config = dict(
    train_examples=203450,
    image_size=32,
    bottleneck='denoising',
    decoder_widths=[32, 64, 64, 64],
    decoder_blocks_per_level=1,
    decoder_dropout=0.05,
    init='trunc_normal_002',
    optimizer='soap',
    beta1=0.95,
    shampoo_beta=0.95,
    precondition_frequency=10,
    grad_clip=0.5,
    batch_size=128,
    warmup_steps=240,
)
Rows from block 7 of the encoder, named by matrix and row number. Each number is 128 + 32 x the weight over its row's rms, rounded and kept within 0 to 255. All counts start at 0. After the name is the row's rms in percent of the matrix's.
# conv: pointwise conv (encoder.blocks.7.conv.weight, 512x512x1x1), inputs 206-308
conv.139 104 [142  71 112 143 148 106   5 144 137 143 156  91  84 110 138 154 115 141 121  99 155 120 118 118 132 208  98 185 187  92 115 154  96  91 154 109 182  83 149 123 119 148 172 154 166 133 107  85 166  73 145 115 131 138 152 137 124 160  91 119 159 132 122 164 145 142  73 122 127 141  79 137 162 162 151 109 129 166 168 144 103 176 144 129 187 102 100 109 139  96  99 130  58  84 117 117 177 114  99 109 103 188 134]
conv.140 066 [119 102 129 189 163 146 141 122 139 135 104 174 144 103 167  65 190 154  87 132 143 103 174 133  73 107 139 130 100 121 142 159 145 122  86 164 151 152  89 180 155  94  79  86 206 117 127 165  94  80 112 136 140 216 229 129  64  96 143 136 150 148 105 159 141 148 170 136 110 138 173  88 136  90 164 125 137 106 159 141 180 112 106 142 149 122 174 121 123 117 176  82 113 142 102  95 182 117  82 117 116 131 119]
conv.141 107 [208 140 120  89 143  91 161  86  91 145 129 141 119 100 155 105 133 118 109 170 111 133 127  88  79  96 122 106 154 109 124 155 124  89 127 178 114 202 138 155 140  92 127  92 111 184 152 211 148 128 106 128 156  68 120 153  96 150  78 129  89  48 127 121 103  79 121 143 135  96 118 114  81 146 163 112 165  97 154 109 152 149 125 160 117 178 130 142 169 138 148  68 139 120 194 135 130 155  74 134 147 106  96]
conv.142 098 [111 133 127  85 136 123 108 175 159  87 129 128 146 125 150  80  85 109 104  97 184 178 114 145  88 126 135 145  65 165 149 180 114 156 179 100 153 105 125 158 205 119  86 121 122 125 107 118 146  97 101 113 104 119  29 131 164 137 151 128 104 180 118 126  96  26 130 160 186 166 140 110 190  80 150 170 109 120 137 131 156 105 202 122 107 123 173 154 133 111 121 116 139 164 210  72 115 146 122 131 203 171 116]
conv.143 104 [101 111 180 108 136  68  73 169 155 146  90 131  93 153  88 106 156 119 131  93 135  90 118 153  74 142 135 124 106 190 129 137 101 140 159 139 163  50 157 126 129 121 174 167 164 117 118 179  63 135  87 116 129 121 139  95 120 122 105 168 131  94 209 144 146 171  98 174 124 161 134 150 113  63 100 139 115 119  87 124 161 117 100  77 107 139 129 150 193 155 172  84  82 112 105 132 130 112  95 147 121 111 134]
conv.144 109 [107 166  77 147 147 135 103 117 169 137 209 166 106 146 156 141 117  95 125 155 158 193 129 104 150 136 178  84 124 136 147 158 137 109 166 157 122  17 114 165 100 171 134 128 104 115 130 157 132 125 104 163 131 117 150 150 146 111 158 153 127 117 120 125 117 110 137 159 150 162 140  93 108 235 116 168 146 174 108 104 142  25 152 134 133 134 157 157 104 122 120 103 177 119 175  78 135 134 150 133 135 162 161]
conv.145 102 [175 115 111  78 146  93 162  70 186 100 153 139 173 107 167  92 175 146  98 135  37 101 139 105 177  69 100 126  77  80 139 149 101 177 116 124 122 159 135 125 158 170 107 142 125 108  97 129 135  99 123 149 117 121  98 103 131 145 153 113 115 109 149 134 181 153  69 143 216 148 115 190 154 101 142 151 133 138 124 107 120 108 153 165 131 124 152 125 102 142 135 102 111 117 203 100 125 100 110  93 177 186 131]
conv.146 104 [152 162 144 111 105 173 134 145 132 131 149 168 121 127 145 103 132 146 151 121 135 110 153 106 103 162 126  90 106 111 124 108 108 148 145 129  95  80 164 159 148 108 138 117  97  84 108 241 115  90 109  90  86 140  94 111 129 113 167  88  67 153 148 172 167 231  87 178 156 117 110 202 137  55 100 136 130 127 103 103 174 180 152 110 154 144  93 129  76 147  85 136 111 163 106 106 127  75  70  61 177 196 127]
conv.147 086 [ 98 157 140 160 128 191 130 106 145 124  78 132  71 107  90 155 157  98 131 133  81 119 108 149 148  98 118 132 102 130 102 145 179 163 151 112 156 195 139 134  48 194 121 145 157 129 116 136 154 132  75 132  96 125  84  99 133 143 181  97  73  96 106 175 127 143 110 127 170 143 147 123  33  94 128 106 141 154 103 107 142 170 131 229  97 149  77 108  68 130  89 168 103 105 168 170  97 117 121 106 130 137 111]
conv.148 123 [111 138 184 114 132 134 154 128 148 114 150 161  76  93 125 227 120 163 155 146 122 112  77 149 119 128  93 186 141 129 128  63 144 134 134 101 140 105 159 151 135 138 133  74  78 123 128 101 129 118 108 165  69 200 103 146 117  98 118 121 110 146 130 106  81 107 162 103 128 116 131 186  86 118 112 103 115 113 110 147  84 131 168 123 152 132 104 128 108 152 132 135 107 140 156 124 115 126 141  97 174 118 145]
conv.149 101 [175 154 135 168  92 142 154 115 127 132 161 186 138 138 173 201 138 138 137  96 143  93 135 154 160 160 127  89  94 142 148 197 128 163 166 108 124 165 116 162 135 142 186 106 182 114 138 163 123 185 130 107  70  70  98 134 177 134 200 103 106 126 119 158 133  24 117 127 211  95 119 148 139 106 200 158 129 169  91 108 125 158  74 166 113 167 223 111 111 125 137 141 113 132 175 109 150 117 137 120 141 146 124]
conv.150 099 [181 129  81 129 172 136 142 156 160 148 153 142 110 113 218  88 131  83 122  81 203 155 154  94 104 124 117  91  90 132  94 132 105 167 115 123 128  94 168 164 161  82 133 162 157 117 138 143 157 151 118 109 114 153  48 148 139 133 142 113 118 143 130 146 109  98 127 158 128 135  86 117 125  41 124 130 156 132 152 122 125 140  95  65  76  95  79 169 153 126 129 169 136 131 180 183 125  94 141  88 116  82 128]
conv.151 088 [156 169 152 124 176 128 161 203 140  92 138 135 151 120 112 117 163 156 143 126 170 151 183 127 113 109 115  99  82  73 103 186  93 138 157 120 141 189 114 113  98 180  85 149 131 108 151 115 102 169 119 120 111  98 130  33 171 142 167 129 154  87  78  87  97  52 118 135 100 143 184 102 122 120 115 104 112  71 142  83 124  77 134 145 112 126  97 162  64  96 150 109  61 124 192 126 150  86 118 125 101 196 182]
conv.152 127 [148 185 173 154 174 113  97 117 129 120 117 134 111 133 116  74 109 131 166 155 136 149 179 129 168  84  97 152 142 146 117 164  84  91 169 117 138 100 138  96 148 166 123 120 159 165 129 132 129 116 124 132  80 105  82   0 109 127 140 107 131  94 143 141 108 189 125 157 128 124  96 140 104 176 121 121 151 120 149 106  47 150 141 149 126 121 124 123  88 148  84 165 179 109 148  95 141 116 171 150 127 122 200]
conv.153 064 [102  97 198 131 140 128  96 162 133  95 119 106  93 108 123 167 123 107 126 111  68  94 134 137 131 100  79 187 114 124 189 154 121 140 149 110 155 170 133  69 126 184 129 113 167 153 148 121 111 100 144 145 169 121 229 126 135 104 107 165  84 118 132 117 147 122  87 108 131 102 110  99 175 111 115 124 112 136 111  92 211 144 103 141 123 151 124 116 174 144 157 140  94 158 167 150 113 125 132 129 161 134 155]
conv.154 077 [157 135 103 149 175 133 105 158  62 120 121 182 137 155 125  96 120 110 117 180 192 120 126 115  94 134 135 242 111 175 178  99 129 132  96 127 179 128 139 163  91 153 133 113 174 109 170 125 159 135 106 105 178 121 143 131 177 151 189 123 121 130 120 123 106 164 140 109 167 139 151 138  87 192  65 103 153 148 150  70 171 165 155 153  80 133  82 154 129 163 172 109  90 121 134 135 115 111 150 119 118 112 105]
conv.155 110 [109  85 103 109 139 141 118 127  95  99  56 173 125 140 127 133 119 151 144 137 118 134 173 111 115 162 144  93 147  43 143 134 150 145 132 110 165 186  87 152 177  94  81 174 117 125 122 102 141 167  67 141  90 100  75 169 119 154 120 132 147 136 116 108 130  98 139  98 138 113 135 116 122 130 137 123 156 103 158 110 154 112 135 117 133 106 167 106 139 163 185  93 123 117  31 154  70 190 102 118 141 105 105]
conv.156 121 [152 130 111 138 149 114 146 110 104 126  92 139 166 130 153 171 131 124 125 129 143 123 114 113 125 109 155 110 139  91 128 109  87 120 145 101 140 136 231 123 131 106 121 118 174 142 127 191 155  70  80 143 179 139  92 163 116 146 205  87 121 116 118 123  34 136 102 140 152 124 196 126 139  89 140 135 133 150 137 148 102 128 135 211 177 148  82 152 134 156  96 119  76 149  29  90 115 144  76 142 139 128 130]
conv.157 111 [125 118 146 142  97 157 138 139 144 142 162 187 150 141  90  84 131 134  99 152 106 116 165 125 133 130  98 113 124 114 121 114 168 119 116 111 159  56  57 156 176 165 154 139 130 125 146 150 159 139 163 166 102 104 134 131 125 124 136 122 111 120 143 117 103 107 114 112 157 154 136 139 108 161 158 163  91 157 107 108 130 105 156 154 115 171 165 134 103 150 152 153 137 187 115 106 107 147 149 142 162 209 146]
conv.158 078 [156  98 104 132 112 134  87 142 167 133 141 212 170 153  77  69 104 132 180 143 180 131  73 114 139 146 171 121 126 156 114 182 164 148 123 136 160 109 129 120 168 147 151  96 178 142 179 142 150  74 161 106 124 119 211  98 101 105  87 126 124 149 126 141 116 130 135 125 127 166 157 131  89 104 162 133 136 158 124 101 156 128 113  59 119 131 119 190 192  97 123 128 112 147  99  72  76 151 103  91 130  78 177]
conv.159 048 [138 122  70 165 166 113 110 143 163 122 119 200 203 145 246  93 158 123 165 107 163  78 141 105 112  97  97 105 155 119 239  89 129 148 172 104 135 177 124  91 125 101 137 131 172  97 112 164  88 127 100 111 144  84  63 109 106 121  64 131 114 130 134 121 122 124 123  96 141 176 117 128 122 129 103 154 134  92 156 157 123 129 140 126 144 157  89 127 130 122 147 129 113  98 136 151 114 145  95 150 223 126 159]
conv.160 077 [103 136 143 158 145  90 124 129 100 146 169 164 131 151  79 109 159 161 112 138 150 123 136 156  98 133 141 224 119 120 213 102 126 141 129  95  84 137  48 133 106  82  99 139 142 146 141 142 130  78 139 112 137 109 107  86  96 125 104 209  99 105  89 157 142 148 103 130 122 134 117 136  64 190 125  98 123 134 198 148  95 164 123 130 137 102 155  58  97 125 143  53 135 152 121 181 202 146  99 150 123 150  90]
conv.161 088 [ 97 134 120 160 116 112 112 122 136  98 113  98 105 149 163 138 128 123 155 126  89 136 155  99 171 138 148 241 138  76 163 186  87 160 109 160 117 112 144  99 115 148 157 152 160 166 135  98 145 134 147 123 142 120 123 112 209 120 126  87 118 110 114 111 101 123  82 140  82  99  81 118 102 128  80 161  72 138 118 148 100 143 123 131 110 123 102 127  89 121  94 114 129 122 140 123 168 156 128 137 140  81 122]
conv.162 120 [132 126 136 110 147 141 144 101 136 118 131 153 123 131 117 137 120 168 127 141 187 116  64 137 108 123 148  96 154 133  76 148  91 148  83 159 112  78  91  81  90 169 140 115 100 137 107 167 137 102 109  85 145 115 128 150 111 114 166 116 165  98 144  85 162 193 138 134  62 114 147 168 154 119 124 144 121 109 113 104 180  57 131 144 123 118  72 126 133  97 131 154 201 141 113 123 108  83  84 197  88  92 171]
conv.163 066 [101 152 127 102 104 127 189 215 127 215 147 142 121 127 150 147 142 116 116 118 124  83 130  88  86 144 109 168 158 153 162 181 111 143 139 108 149 124  73 108 134 129 170 113 204 131 128 174  80  90 128  95 147 126 161  99 131  84 145 141  94 122  97 180 110 161 131 128 131 215 152 138  91  90  86 111 100 109  99 144 113 152 135 136 105 126 156 129 107 140  88 135 123 143 160 137 128 150 146 107 119 122 163]
conv.164 105 [120 109 119 118 126 167 183  68 129  79 119 167 105 148 153 133 178 151 123 122 124 137 170  95 114  85 126 132 116 118 179 102 172 176  84 152 105  71 100 126 128 112 150 144  82 131 123 182 152 161  80 122 147 124 147  66 123 133 165 164 154  96 110  96 138  84  90 127 172 135 115 150 104 109 155  69 126 156 152  43 107 176  86 166  93 135 122 128 127 133  94 102 151 184 112 123  74  76 146 129 155 172 139]
conv.165 072 [145  70 156  58 149 137 111 130  32 124 134 150 107 147 131 107  71 129 173 140 195 162 117 159 104 144  80 102  99 116  57 126 127 152  95 103 134 156 120  77 196 141 181 164 127 117 107 114 106 170 138  91 164 159 143 140 115 107 132 141 190 129 102 186  77 149 137 125 115 128 124 115  86 103 153 149 151 103 115 110 132 149 166 169 109 107 159 110  98 103 148 156  77 202 113  93  65 162 127 136 183  65 143]
conv.166 106 [ 83 139  90  62  64 105 134 174 131 119 138 118 155 152 137 145 112 125 120 130 157 127 144 113 119 112 164  83 107 144 134 195  89 122 125 145 139  80 167 107 145 110 163 136 126 154 166  69 114  98 178 117 162 109 123 116 134 102 107 185 105  67 175 106 175  19 149 138  51 120 127  82  95 163 147 144 142 163 167 138 163 142 209  82  68 123 149 122 106 167  97 144 142 102 226 128 169   8 113 167 160 100 140]
conv.167 114 [147 101 159 107  91 109 185 156 173 183  87  86 111 122 129 169 142 134 158 121 144  75 185 163 127 119 111 154 128  58 127 141 115  82 106 123 173 117 195 109  87 109  71 134 134 158 150  68 143  92 102 144 142 108  95 198  95 125 137 139 107  95 127 155 142  89 142 138  80 123  91  94 112 127 117  58 133  86 104 133 119  45  97 163  83 153 122 123  86 127 118 181 129 112 165 155 120 137  59 149 102 123 143]
conv.168 113 [176 167 216 160 142 149 125 112 142 118 119 184 146 131 159 205 124  69 116 121 125 145 131 117 132 109 127 174  74 128 115 105 144  60 194 109 156 133  72 135 160 119 164 130 152 191 153 185 118 110 177 134 114 142 138 127 114 150 109 156 100 158 162 116 103 115 116 142 178 145 172 137 169 100 165 117 157  93 116 114 132 149 143  48 138 100  68 164 138 116 156 112 183 136  71  88 132 140 123 125 196 167 130]
conv.169 090 [159 170 114 127 162 165 149  94  99 145 125 108 182 117  95 156 143 100 135  85  73 129 106 179 103 128 157 118  93  75 143 160 141  76 121 145 107 147 105 152 139 122 142  58  83 141  97 160 100 133 125 112  49 185 105 102 101 139 140 169 112 114 131 146 168 130 113 106 188 102 134 128 112 160 127 146 107 137 134  79  99  82  95  68  83  98 218 106 147 146 173 109 148 129  40 137 133 170 134  82 148 160 167]
conv.170 117 [ 71 132 115  99 154 135 109 114 100 149 146 130 163 147 105  24 169 108 130 105 167  96  91 110 133 128  71 158 108 144 117  91 130 164  82 131 128 138 180 135 171 128  72 142 129 122 138  95 158  93 150 122 140  56 143 118 109 163 120 140 115 111  85 144 112 207 136 119 112 134 131 136  94 131  83 159 129 120 108  32 134 101 118 164 107 156 174 155 161  88 136 159 120 130 127 127 137  97 104 134 128 102 126]
conv.171 060 [200  85 101 201 159 135 104 112  73 152 103 101 161 131 117 122 182 120 126 139 164 119 166 131 143  76 154  59  75 159 161 120 119 148 128 141 120 162 152 124 118 145 131  96  93  91 208 140 117  94 123 127  98 109  60 130 154 145 117 112 152 113 101 112  97 132 219 137 147 152 125 179 162  95 156  86  96 120 105 160 120 145 119  71 124  98 107 180 133 143 106 121 141 149 157  36  92 119 163 119  64 140 153]
conv.172 106 [118 191 126  69  85 124 172  91  99 118  84  94 113 110 106  99 147 111 119 103 146 103 144 140 103 108 131  55 108  93 169 136  97 148 115  86 227 118  98 125 183 151 123 114 118  73 126 148 146 153 140 144 109 114 104 119 163 174  96 153 130 138 124 177 173 183 126 165 155 120 127 121 115  51 131 133 154 155  93  69  71  54 118 110 139 118 125 109 132 165 123 157 122 175 198 151 118 102 111 107 150 166 139]
conv.173 107 [100 142  87 112 163 134 134  78 124 120 140 146 111 142 119 104 135 148 121 141  95 146 186 122 177 144 142 149 184  95 117 136  87 123 109 118 145 123  95 110  42 124 161 144 114 161 100 159 153 197  99 156 117 136 140 149 109  72 147 118  93  90 139 148  77 246 155 122  98 126  96 114 143 102 134 105 109  77 193 152 103 113 107 101 125 109  88 120  88 137  84 147 135  98  90 163 118 146 156 190  77 146  98]
conv.174 088 [130 135 114 121 115 108 102 109 119 143 147 150  98 119  75 136 121 116 115 155 104  96 141 158 138 128 165 181 110 118 141 122 138 150  64 163 145  32 134 106  80 107 164 117  91 141 127  34 108 191 118  98 159  78 184 170 101 152 128  96 213 133 149  94  96 131 152 126  74 124 102 134  66 172  67 122 133 162 131  76 121 151  87 136 131 136 101 140 176 125 142 145 142 114 217 103 151 183 148 147  89  36 146]
conv.175 083 [ 89 131 107 137 113 142 137 111 159 111 153 160 166 141  91  39 111 133 125 109 111 127 162 123 135 111 149  82 158 124  74 108  71 136 103 133 132 155  84 111 158 139  99 106  86 111 133 152 179  87 118 123  78 153 135 122 146 136 142  64 112  89 107 143 134  56 135 166 122 116 117 160  91 139 142 178 112 153 142  89 144  80  92 133 136 173  47 136 120 162 156 154 132 141 141 173 137  97 110 165 133 118 122]
conv.176 121 [142 142 127 116 138 107 133 119 181 131 106 108  95 121  79 176 135 121 127 153  67 113  95 131 141 125 130 155 185 128  67  91 150 173  90 151 104  88 162 131  15 110  84 130 116 152 185  58 138 164 141 124 214 100 121 176 161 121  98 119 130 148 100 134  91 185 115  52  72 125 164 166 101 147 133 111 139  74 196 168 126 178 128 187 170 108  83 120 136 157 106 134 112  97  64 133 113 127 127 123  87 133 138]
conv.177 080 [ 87 152 206 180  98 147 109 126 130 141  93 121 131 135 110 166 137 153 112 121 161  94 123 162 182 108 102 185 119 151 109  94 129 120  83 127 162  85 137 173 149  94 101 124 179 155  96 125 156 113 124 146 162 138 166 182  81 132  96 125 138  88  89 193 145  91 134  82 109 150 160 164 112 194 142 157 150 121  80 155 173  94 123 150 153 150  83 106 136 125 117 149 151 158 133 122 146  83 122 161 111 115 115]
conv.178 103 [175 117 112 111  88  96 138 153 173 163  98 169  98 106 152 102 146 164 132 151 139 172 163 110 141 109  97  88 106  99 146 136 127 239 159 134 137 147 158 164 187 121 132 114 157 104 122 135  82 129 126 180 100  76  89  53  99 146 105 132 157 101 128 142 158  81 175 153 141 130  70  76 190  72 120  97 113  95 105  88 128 163 112  67 108 111 167 128 156 134 115 136 144  91 141 112 106 100 127 113 107 172 142]
conv.179 083 [103 133 122 178 135 108 146 100  71 134 193 133   5 148 151 111 143 167 163 154  87 156  68 138 207 106 108 123 138 136  92 163 179  91 143 107 156 179 157 142 144 167  98 114 106 124 117 141 140 124 111 117  77 115 152 123 165 147 108 100 133 189 127  87 100 166 149 150 198 103 130 186 113 131 165 108  84 131 116 145  51 152 131 142 155 124 193 114 126 150 109 137  77  95 201  88 125 150 128 113 157 166 127]
conv.180 085 [ 77 128 101 140 109 107 110  67 135 134 132 101 163 134  93 105 127 126  96 152 121 106 180 155 135  71 157 172 137 127  92 167 136 139 133 117 171 145 172 149 100 129  91 109 131 142 142 156 112 129 141 127 143 132 123 182 141 153 116 147 139 137 141 100 135 195 145 106 131 147 112 157 150 255  83 106 155 105 151 136 125 167 161 156 117 136  64 177 122 106  83 109  93 110 149  72 109 132  71 135 180 124 139]
conv.181 124 [122 174  93 103 115  51 145 137 163 151 130 180 129 123 159  93 128 134 124 127  75 149 172 160 177 146 169 139  90 101 107 179 100 103 156 187 100 117 156 124 111 134 111 121 107  79 121 168  98  84 168 145 137  67 116 108 143 117  98 100 126  98 105  97  98 137 154 135 114 118  88  86 164 206 100 130 174 192  88 115 143 171  99 101  92 112  91 144 100 126 142 101 150 126 183 169 166 148 111 146 134  71 164]
conv.182 086 [173 113 169 155 156 108 128 112  83 133  87  74 146 143 109 141 134 119 115  80  39 106 140 105 177 114  83 146 179 147  90 108 148 113  92 167 137 129 167  97  96 134  93 109  85 120 149 159 156 174 103 166 126  75 126 149 118 152 149 103 132 143 115  54 134 162 133 138  89 150 132 127  93 152 133 144 130 132 116 137  84 133  64 156 165 141  72 137 201  86 148 148 107 125  43 165 147  85 119 129 131  87 114]
conv.183 091 [146 134  72  90 149 144 137 152  86 120 101 105  96 111  91 141 131 113 122 143 111 134  90 106 120 131 125 166 151 128 115 165  96 109 167 149 116 103 101  90 149 118 115 152 140 125  99 104  86 113 140 112 134 146 171 152 144 117  69 126 135 118 153 101 167 137 124  99 133 181 123 136 130 235  95 163 108 129  96 149 136 108 126 108 157 119 127 195  99 120 129 146 121 116 195 149 155 157 167 106 101  86 104]
conv.184 076 [136 102 177 164 105 122 151 149 117 116 115  82 197 118 109 151 110 155 107 146 149 109 167  90 106 137 154  97  93 178 105 150 136  59 139 133 131 115 121 130  72 110 113 120 128 109 133 139 153  47 131 142  96 153 165 105 133  96 115  96 108 155  85 119 163 127 153 103 146  51  92 165  91 151 132 137 128 125 126 129 147 109 130 142 153 122  81 111 123 157 168 130  85 159  95 215 134 140  87  91 136 147  67]
conv.185 082 [100 136 106 119  56 135 114 149 206 127 104 160 148 129 157  83 152 194 130 141 116 123 170 109 211 134 110  41 129  98 154 106 158 100 167 166 130  98  90 179 183 156 110 129  81 120 136 154 132 122 111 111  79 130  99 134  98 124 104 147 151 128 153 161 151  93 108 164 144 112  83 163 116 135 206 105 126  88 119 114 166  81  93 130 128 146 208 118  98 112 156 149 116 154  47 132 145 121 106  88  69 140 155]
conv.186 101 [204 148 123  62 110 137 133 122 125 132  60  90  89 142 171 115 126 188 102 115  93 147 102 161 131 135 129 109 163 148 150  97 198 127 122 150  80 147 102 158 118  83 113 157 151 108 117  97 145 169 146  70 135 255  93 141 125 129 109 124 148 150 105 117 112 131 112 116 158  91  92 114 168 127 136 145 129 104 123  90 126  56 136 137 110 103 141 138 122 191 153 118 121 137 127 143 172 130 108  39  93 160  95]
conv.187 117 [138 113 118 141 128 153 156 120 139 138 120 104 114  93 150 126 126 122  55 141 112 135 181 129 176 164 127 135 121 117  63 124 151 155 176 146 131  88 167 144 136 121 146 146 151 109 137 134 111 129  99 121 119 132 118 161 125 150 156 186 125 126 140 125 160 113 116 128 131 143 110 178 159 109 180  97 104 148 133  74 125 170 174 133  98 102  83 173 122 142 110 164  98 141  87 136  23 106 150 193 130  94 146]
conv.188 109 [167 116 111 106 139  92 127 109 136 165  98 172  96 147 135 128 156  97 166 113  77 123 117  88  93  83 111 103 137 157 123 115 123 157 199 123  97 185  79 149 161 179 110 146 102  61 150 102 125 139 105 104 114 135 155  88 116 162 200 149 103 109 123 146 136  70  73 168 116 126 126 123 114  35  72 136 171  96 199 127 133 149 126 145 135 127 145 151 216 199 186 112 177 170  94 182 108 136 177 106  75 156 107]
conv.189 117 [160  96 164 117 140 123 148 148  90 107  88 149 133 100 181 143 107 159 134  99 129 117 130 102 161 207 157  21 125 111 174 180  97 153 105 133 117 111 104 111 157 129  70 115 152  87 130 110 138 129 146 205 109 122 138 102 124 118 149 143 128  77 101 122 164 112 120 134 122 124 154 114 119   0 100 126 152 128  53 154  85 150 140 110 162 136 131 137 167 132 101 141  61 136 119 118 143 183 116 132  98  94 115]
conv.190 086 [200 136  89 161 120  87 127 134 180  96 130 200 127 135 114 190 129 129 155 106  55 138 151  82 120 112  84  71 185 167  78 138  98 157 124 104 145  97 144 118 116 212 158  90 122 146 116 121 122 132  98 135 108 155 157 123  83  93 101  90 105 133  76 172 185 139 117  87 104 107 144 143 124  79 133 106 128 103  87 152  89  93 128  96  77 112 111 171 132 155 112 102 138 166 198 176 146 118 145  95 114 158 116]
conv.191 096 [104 108  79 143 155 140 107 232 155  83  95 121 163 150 137  69 156 112 128 129  83 147 149 119 188 193 118  97 157  96 168 175 124 118  50 134 161 152 132  80 125 160 151 144  96 164 117 149 121 180 172 167 119 107 188  90 154  73 179 177 121 123 169 138  97 164  80  87 169 113 131 124 119 144 130 109  90 157  93 124 111 114 126 190 102 151  91 160 130 119 142 137 110 133 154  78 145 100 166 125  80  47  91]
conv.192 108 [137 115 179 131 104  47 108 115 127 117  88 174  99 155 126 132 147 146 187 194 140 128  73 131 163 108  55 149 101 120  74 136 161 188 124 148  97 155 132 120 154 145 137  97 124 149 168 184 118 170 129  90 122  83 156 185  94  91 195  93  73 144 140 119  90  92  83 151 109 142 162 141  74 134 108 113  97 140 140  55  93 183  80 154 136 179 146 109 128 135 111 142 154 165  58  86 129 137 145 159 106 148 128]
conv.193 119 [107 103 157 180  89 158 185 177 167 149 128 145 159 140 156 104 105 195  76 161 117 132 148  88 123 109  99 138 113 138  98  88 158 118 125 177 112 105 161 152 152 179 144 122 186 128 141 122 101 187 158 104 114 134  74 135 153 108 167 157  90 127  89 118 195 133  93 125 146 116 135 134 132  45 129 151 110  96  87  88  75 129 185 119 137 140 155 112 103 141 167 149 112 101 112 181 174 114 137 115 133 161 118]
conv.194 122 [130 142 173 111 145 133 101 191 106 114 168  96 131 150 167 159 147 120 147 123 154 152 116 166 128 156 111 134 146 137 190 137 139  60 152 155 124 121 164 125  93 148 157 129 127 168 144  93 136 125 160 104 102  83  67  81 153 136 141 186 156 111 112 100 144  52 154 129 129 118 116 155  98 158 143 141 153 129 108 165  89  80 133 133 111 108 154 212 136 149 160 126  86 148 180 137 160 132 176 101 127 120 165]
conv.195 092 [156 183 149 148  60  97 111  94 130  90 146 154 116 124 118  98 143 150 139 110 119  99 157 112 137 151 154 121 118 162 131 126 156 109 156 118 107 177 134 151 174 101 142 130  97 101 105 133 137 124 131 140  81 143  50 110 140 187 105  89 113 148 142  69 138 134 107 153 120 165  83 126  75 174 159 161 131  71 111  95 170  84  73 141 104 130 186 104 206 137 130 126  97 180 125 161 125 223 157  89 107 158 165]
conv.196 067 [151 167 106 121  92 108 154  54 150 132 177 172 128 121 174 148  85 175  97 109 128 123  90 108 128 103  83 108 165 161 206 110 148 138 107 156 149 115 110  98 156 173 125 121 151 143  97 122 130 135  93 138 107 112   0 130 109 141 128 129 142 112 129  97 118 126 117 122 143 204 147 163  66 150 126 115  89  91 116 128 102 102 131 137 143 140 105 102 142 207 103 116 108 104 130  67 144 104  60  95 101 102  90]
conv.197 107 [105 139 127 118 109 149  52 159 136 114 161 162 144 116 125 111 173 171 105 215  94 106 121 125 115 107 115  98 111  62 168 155  84 129 182 138 140  69 162 145 111 127 108 141 154 150  97 103 154  77 146 136 153  96 115 132 108 148 111 145 156 114 151 103 104  88 129 170  72  95 131  67 127 128 161 116 114 153 128 137  98 108 190 147 127 140 129 154 185 112 143  89 108  96 186 160  98 119  93 213 108 122 119]
conv.198 108 [108 113 160 151 123 145 130 151 166 160 107 140 116 193  95  94 147 138  77  55  89 154 148 127 124 121 129 189  84  77 121 142 152 157 183 138 125 124 164 144 121 126 107 151 151  98 149 138  85 160 113 102 185 213 135  91 162 121 123 125 124 174  99  82 123  72 121 172 175 117 159 174 130 191  91 138 146 106 133 119 150  83 168 123 127 144 171 122 220 148  61 129 160 116 120  99 133 131 187 118 151 134 109]
conv.199 110 [157 126 130 100 116 130 139 142 111 130 100 104 130 111 138 138 147 125 138 108  88 152  89 133 168 129  97  76 113 111 121 143  90 120 211 152 105 137 131 150 188 171 148 130 147  93 130 122 152 131 139 125  75 110  81  51 128 109 174 160 108 112 126  84 132  10 136 190 163 116 182  79 134  48 174 113 129 134 138 107 114 176 141 102 107 117 160 124 170 105 157 122 135 139 128 106 148 143 169  84 166 176 113]
conv.200 117 [130 101  99  99 164 223 157  68 119 125 133 106 135 134 156 120 133 102 124 134 133 133 160 149 132 130 202 184 114 148 169 112 147 150 110 138 114 106  93 155 127 138 157 118 106  99 137 205 160 160 152 166 156 107 117 175 116 127 136 184  88 143 124  91  93 142 105 108 175 157 143 136 112 112 162 135 145 110  97 151 143 166 150 146 113  89 117 137 157 109 132  70 192 129 132 121 112 165 139 110 122 164 163]
conv.201 113 [ 77  95 123 140 119 147  47 108  95 138 148 156 115 107  96 169 121 125 114 153  81 127 121 131 206 150 118 170 104 142 119 100 168 187 171 158  97  78 165 122 203 111 132 150 140 123 112 121 136 119 194 147  52 167 127 134 127 115  91 152 121 130 154 140 183 162  97 137 151 124  98 104 120 115 114 175 140 103  59  85 140 165 104 161 115  89 145 150 131  78  89 123 192 114 182  96 158 150 165 129 167 179 116]
conv.202 096 [106 104 146 157  46 111 170 134 192 107  91 138 141 130  74 152 140 138 158 154  96 119 155 111 113 120 131 160 131 129 168 122 123 153 125 119 153 156 125  94  96  98 131 131 160 129 108 187 132 140 164 117 158  90  66 176 155 147 110 104 129 158 116  99 140 203 150 160 112  92 117 106  84  95 133  85 131 108  90  97 129  92 182  93 159 157 116  87  94 134 126  96  72 140 136 123 127  93  91 109 144  95 125]
conv.203 109 [118 164 126  86 139 142 103 151 104 136 123 121 137 114 179 134 161 135 148 136  99 105  95 137  95 206 119 182 165 192 110  86 105 136 119 147 117 135  77 143 153 125 146 194 160  79 165 147 147 116 173 126 104 149 108 138 106 112 124 116 105 113 137  87 127  52 118 148  93 153 150 102 127 139 182 166 196  85 202 158 118 144 149 111 145 134 145  84  99 137 110 136 119  88 130 133  96 140 163 132 119 159 127]
conv.204 085 [140 108 113 105 118 131 125 156  86 116 144 144 176 139 130  68 127  66 105  73  96 121 128  86 102 162  96  71 109 122 168  78  98 167 138  99  68 122  27 138 162  74 129 119 125 107 105 177 101 157 124  92  90 110 153 169  94  98 148 143 131 146 129 127 155 145 135 147 175  97  35 117 179 193 197 119 138 115 182 136 111 121  84  86 134 131 179 127 161 123 113 147 147 177  42 165 103  98 160 122  98 127 162]
conv.205 105 [ 80 117 210 168  99 160 105 120 160 151 145 177 102  81 128 175  93 169 137 177 121 164 107  92  74  68 116 109 110  53 144 110 159 128 108 106 122 151 109 138 133  89 111 142 110 134 108  86 136   0 141 123 102 123  81  96 115 195 151 150 102 137 147 119 152  56  99 121 133 117 109  77 148 129 108  99 116 157 141  90 162 123 172 123 126 143 150 119  94 130 128 125 150 144 119 143 152 131  72 108 132 102 132]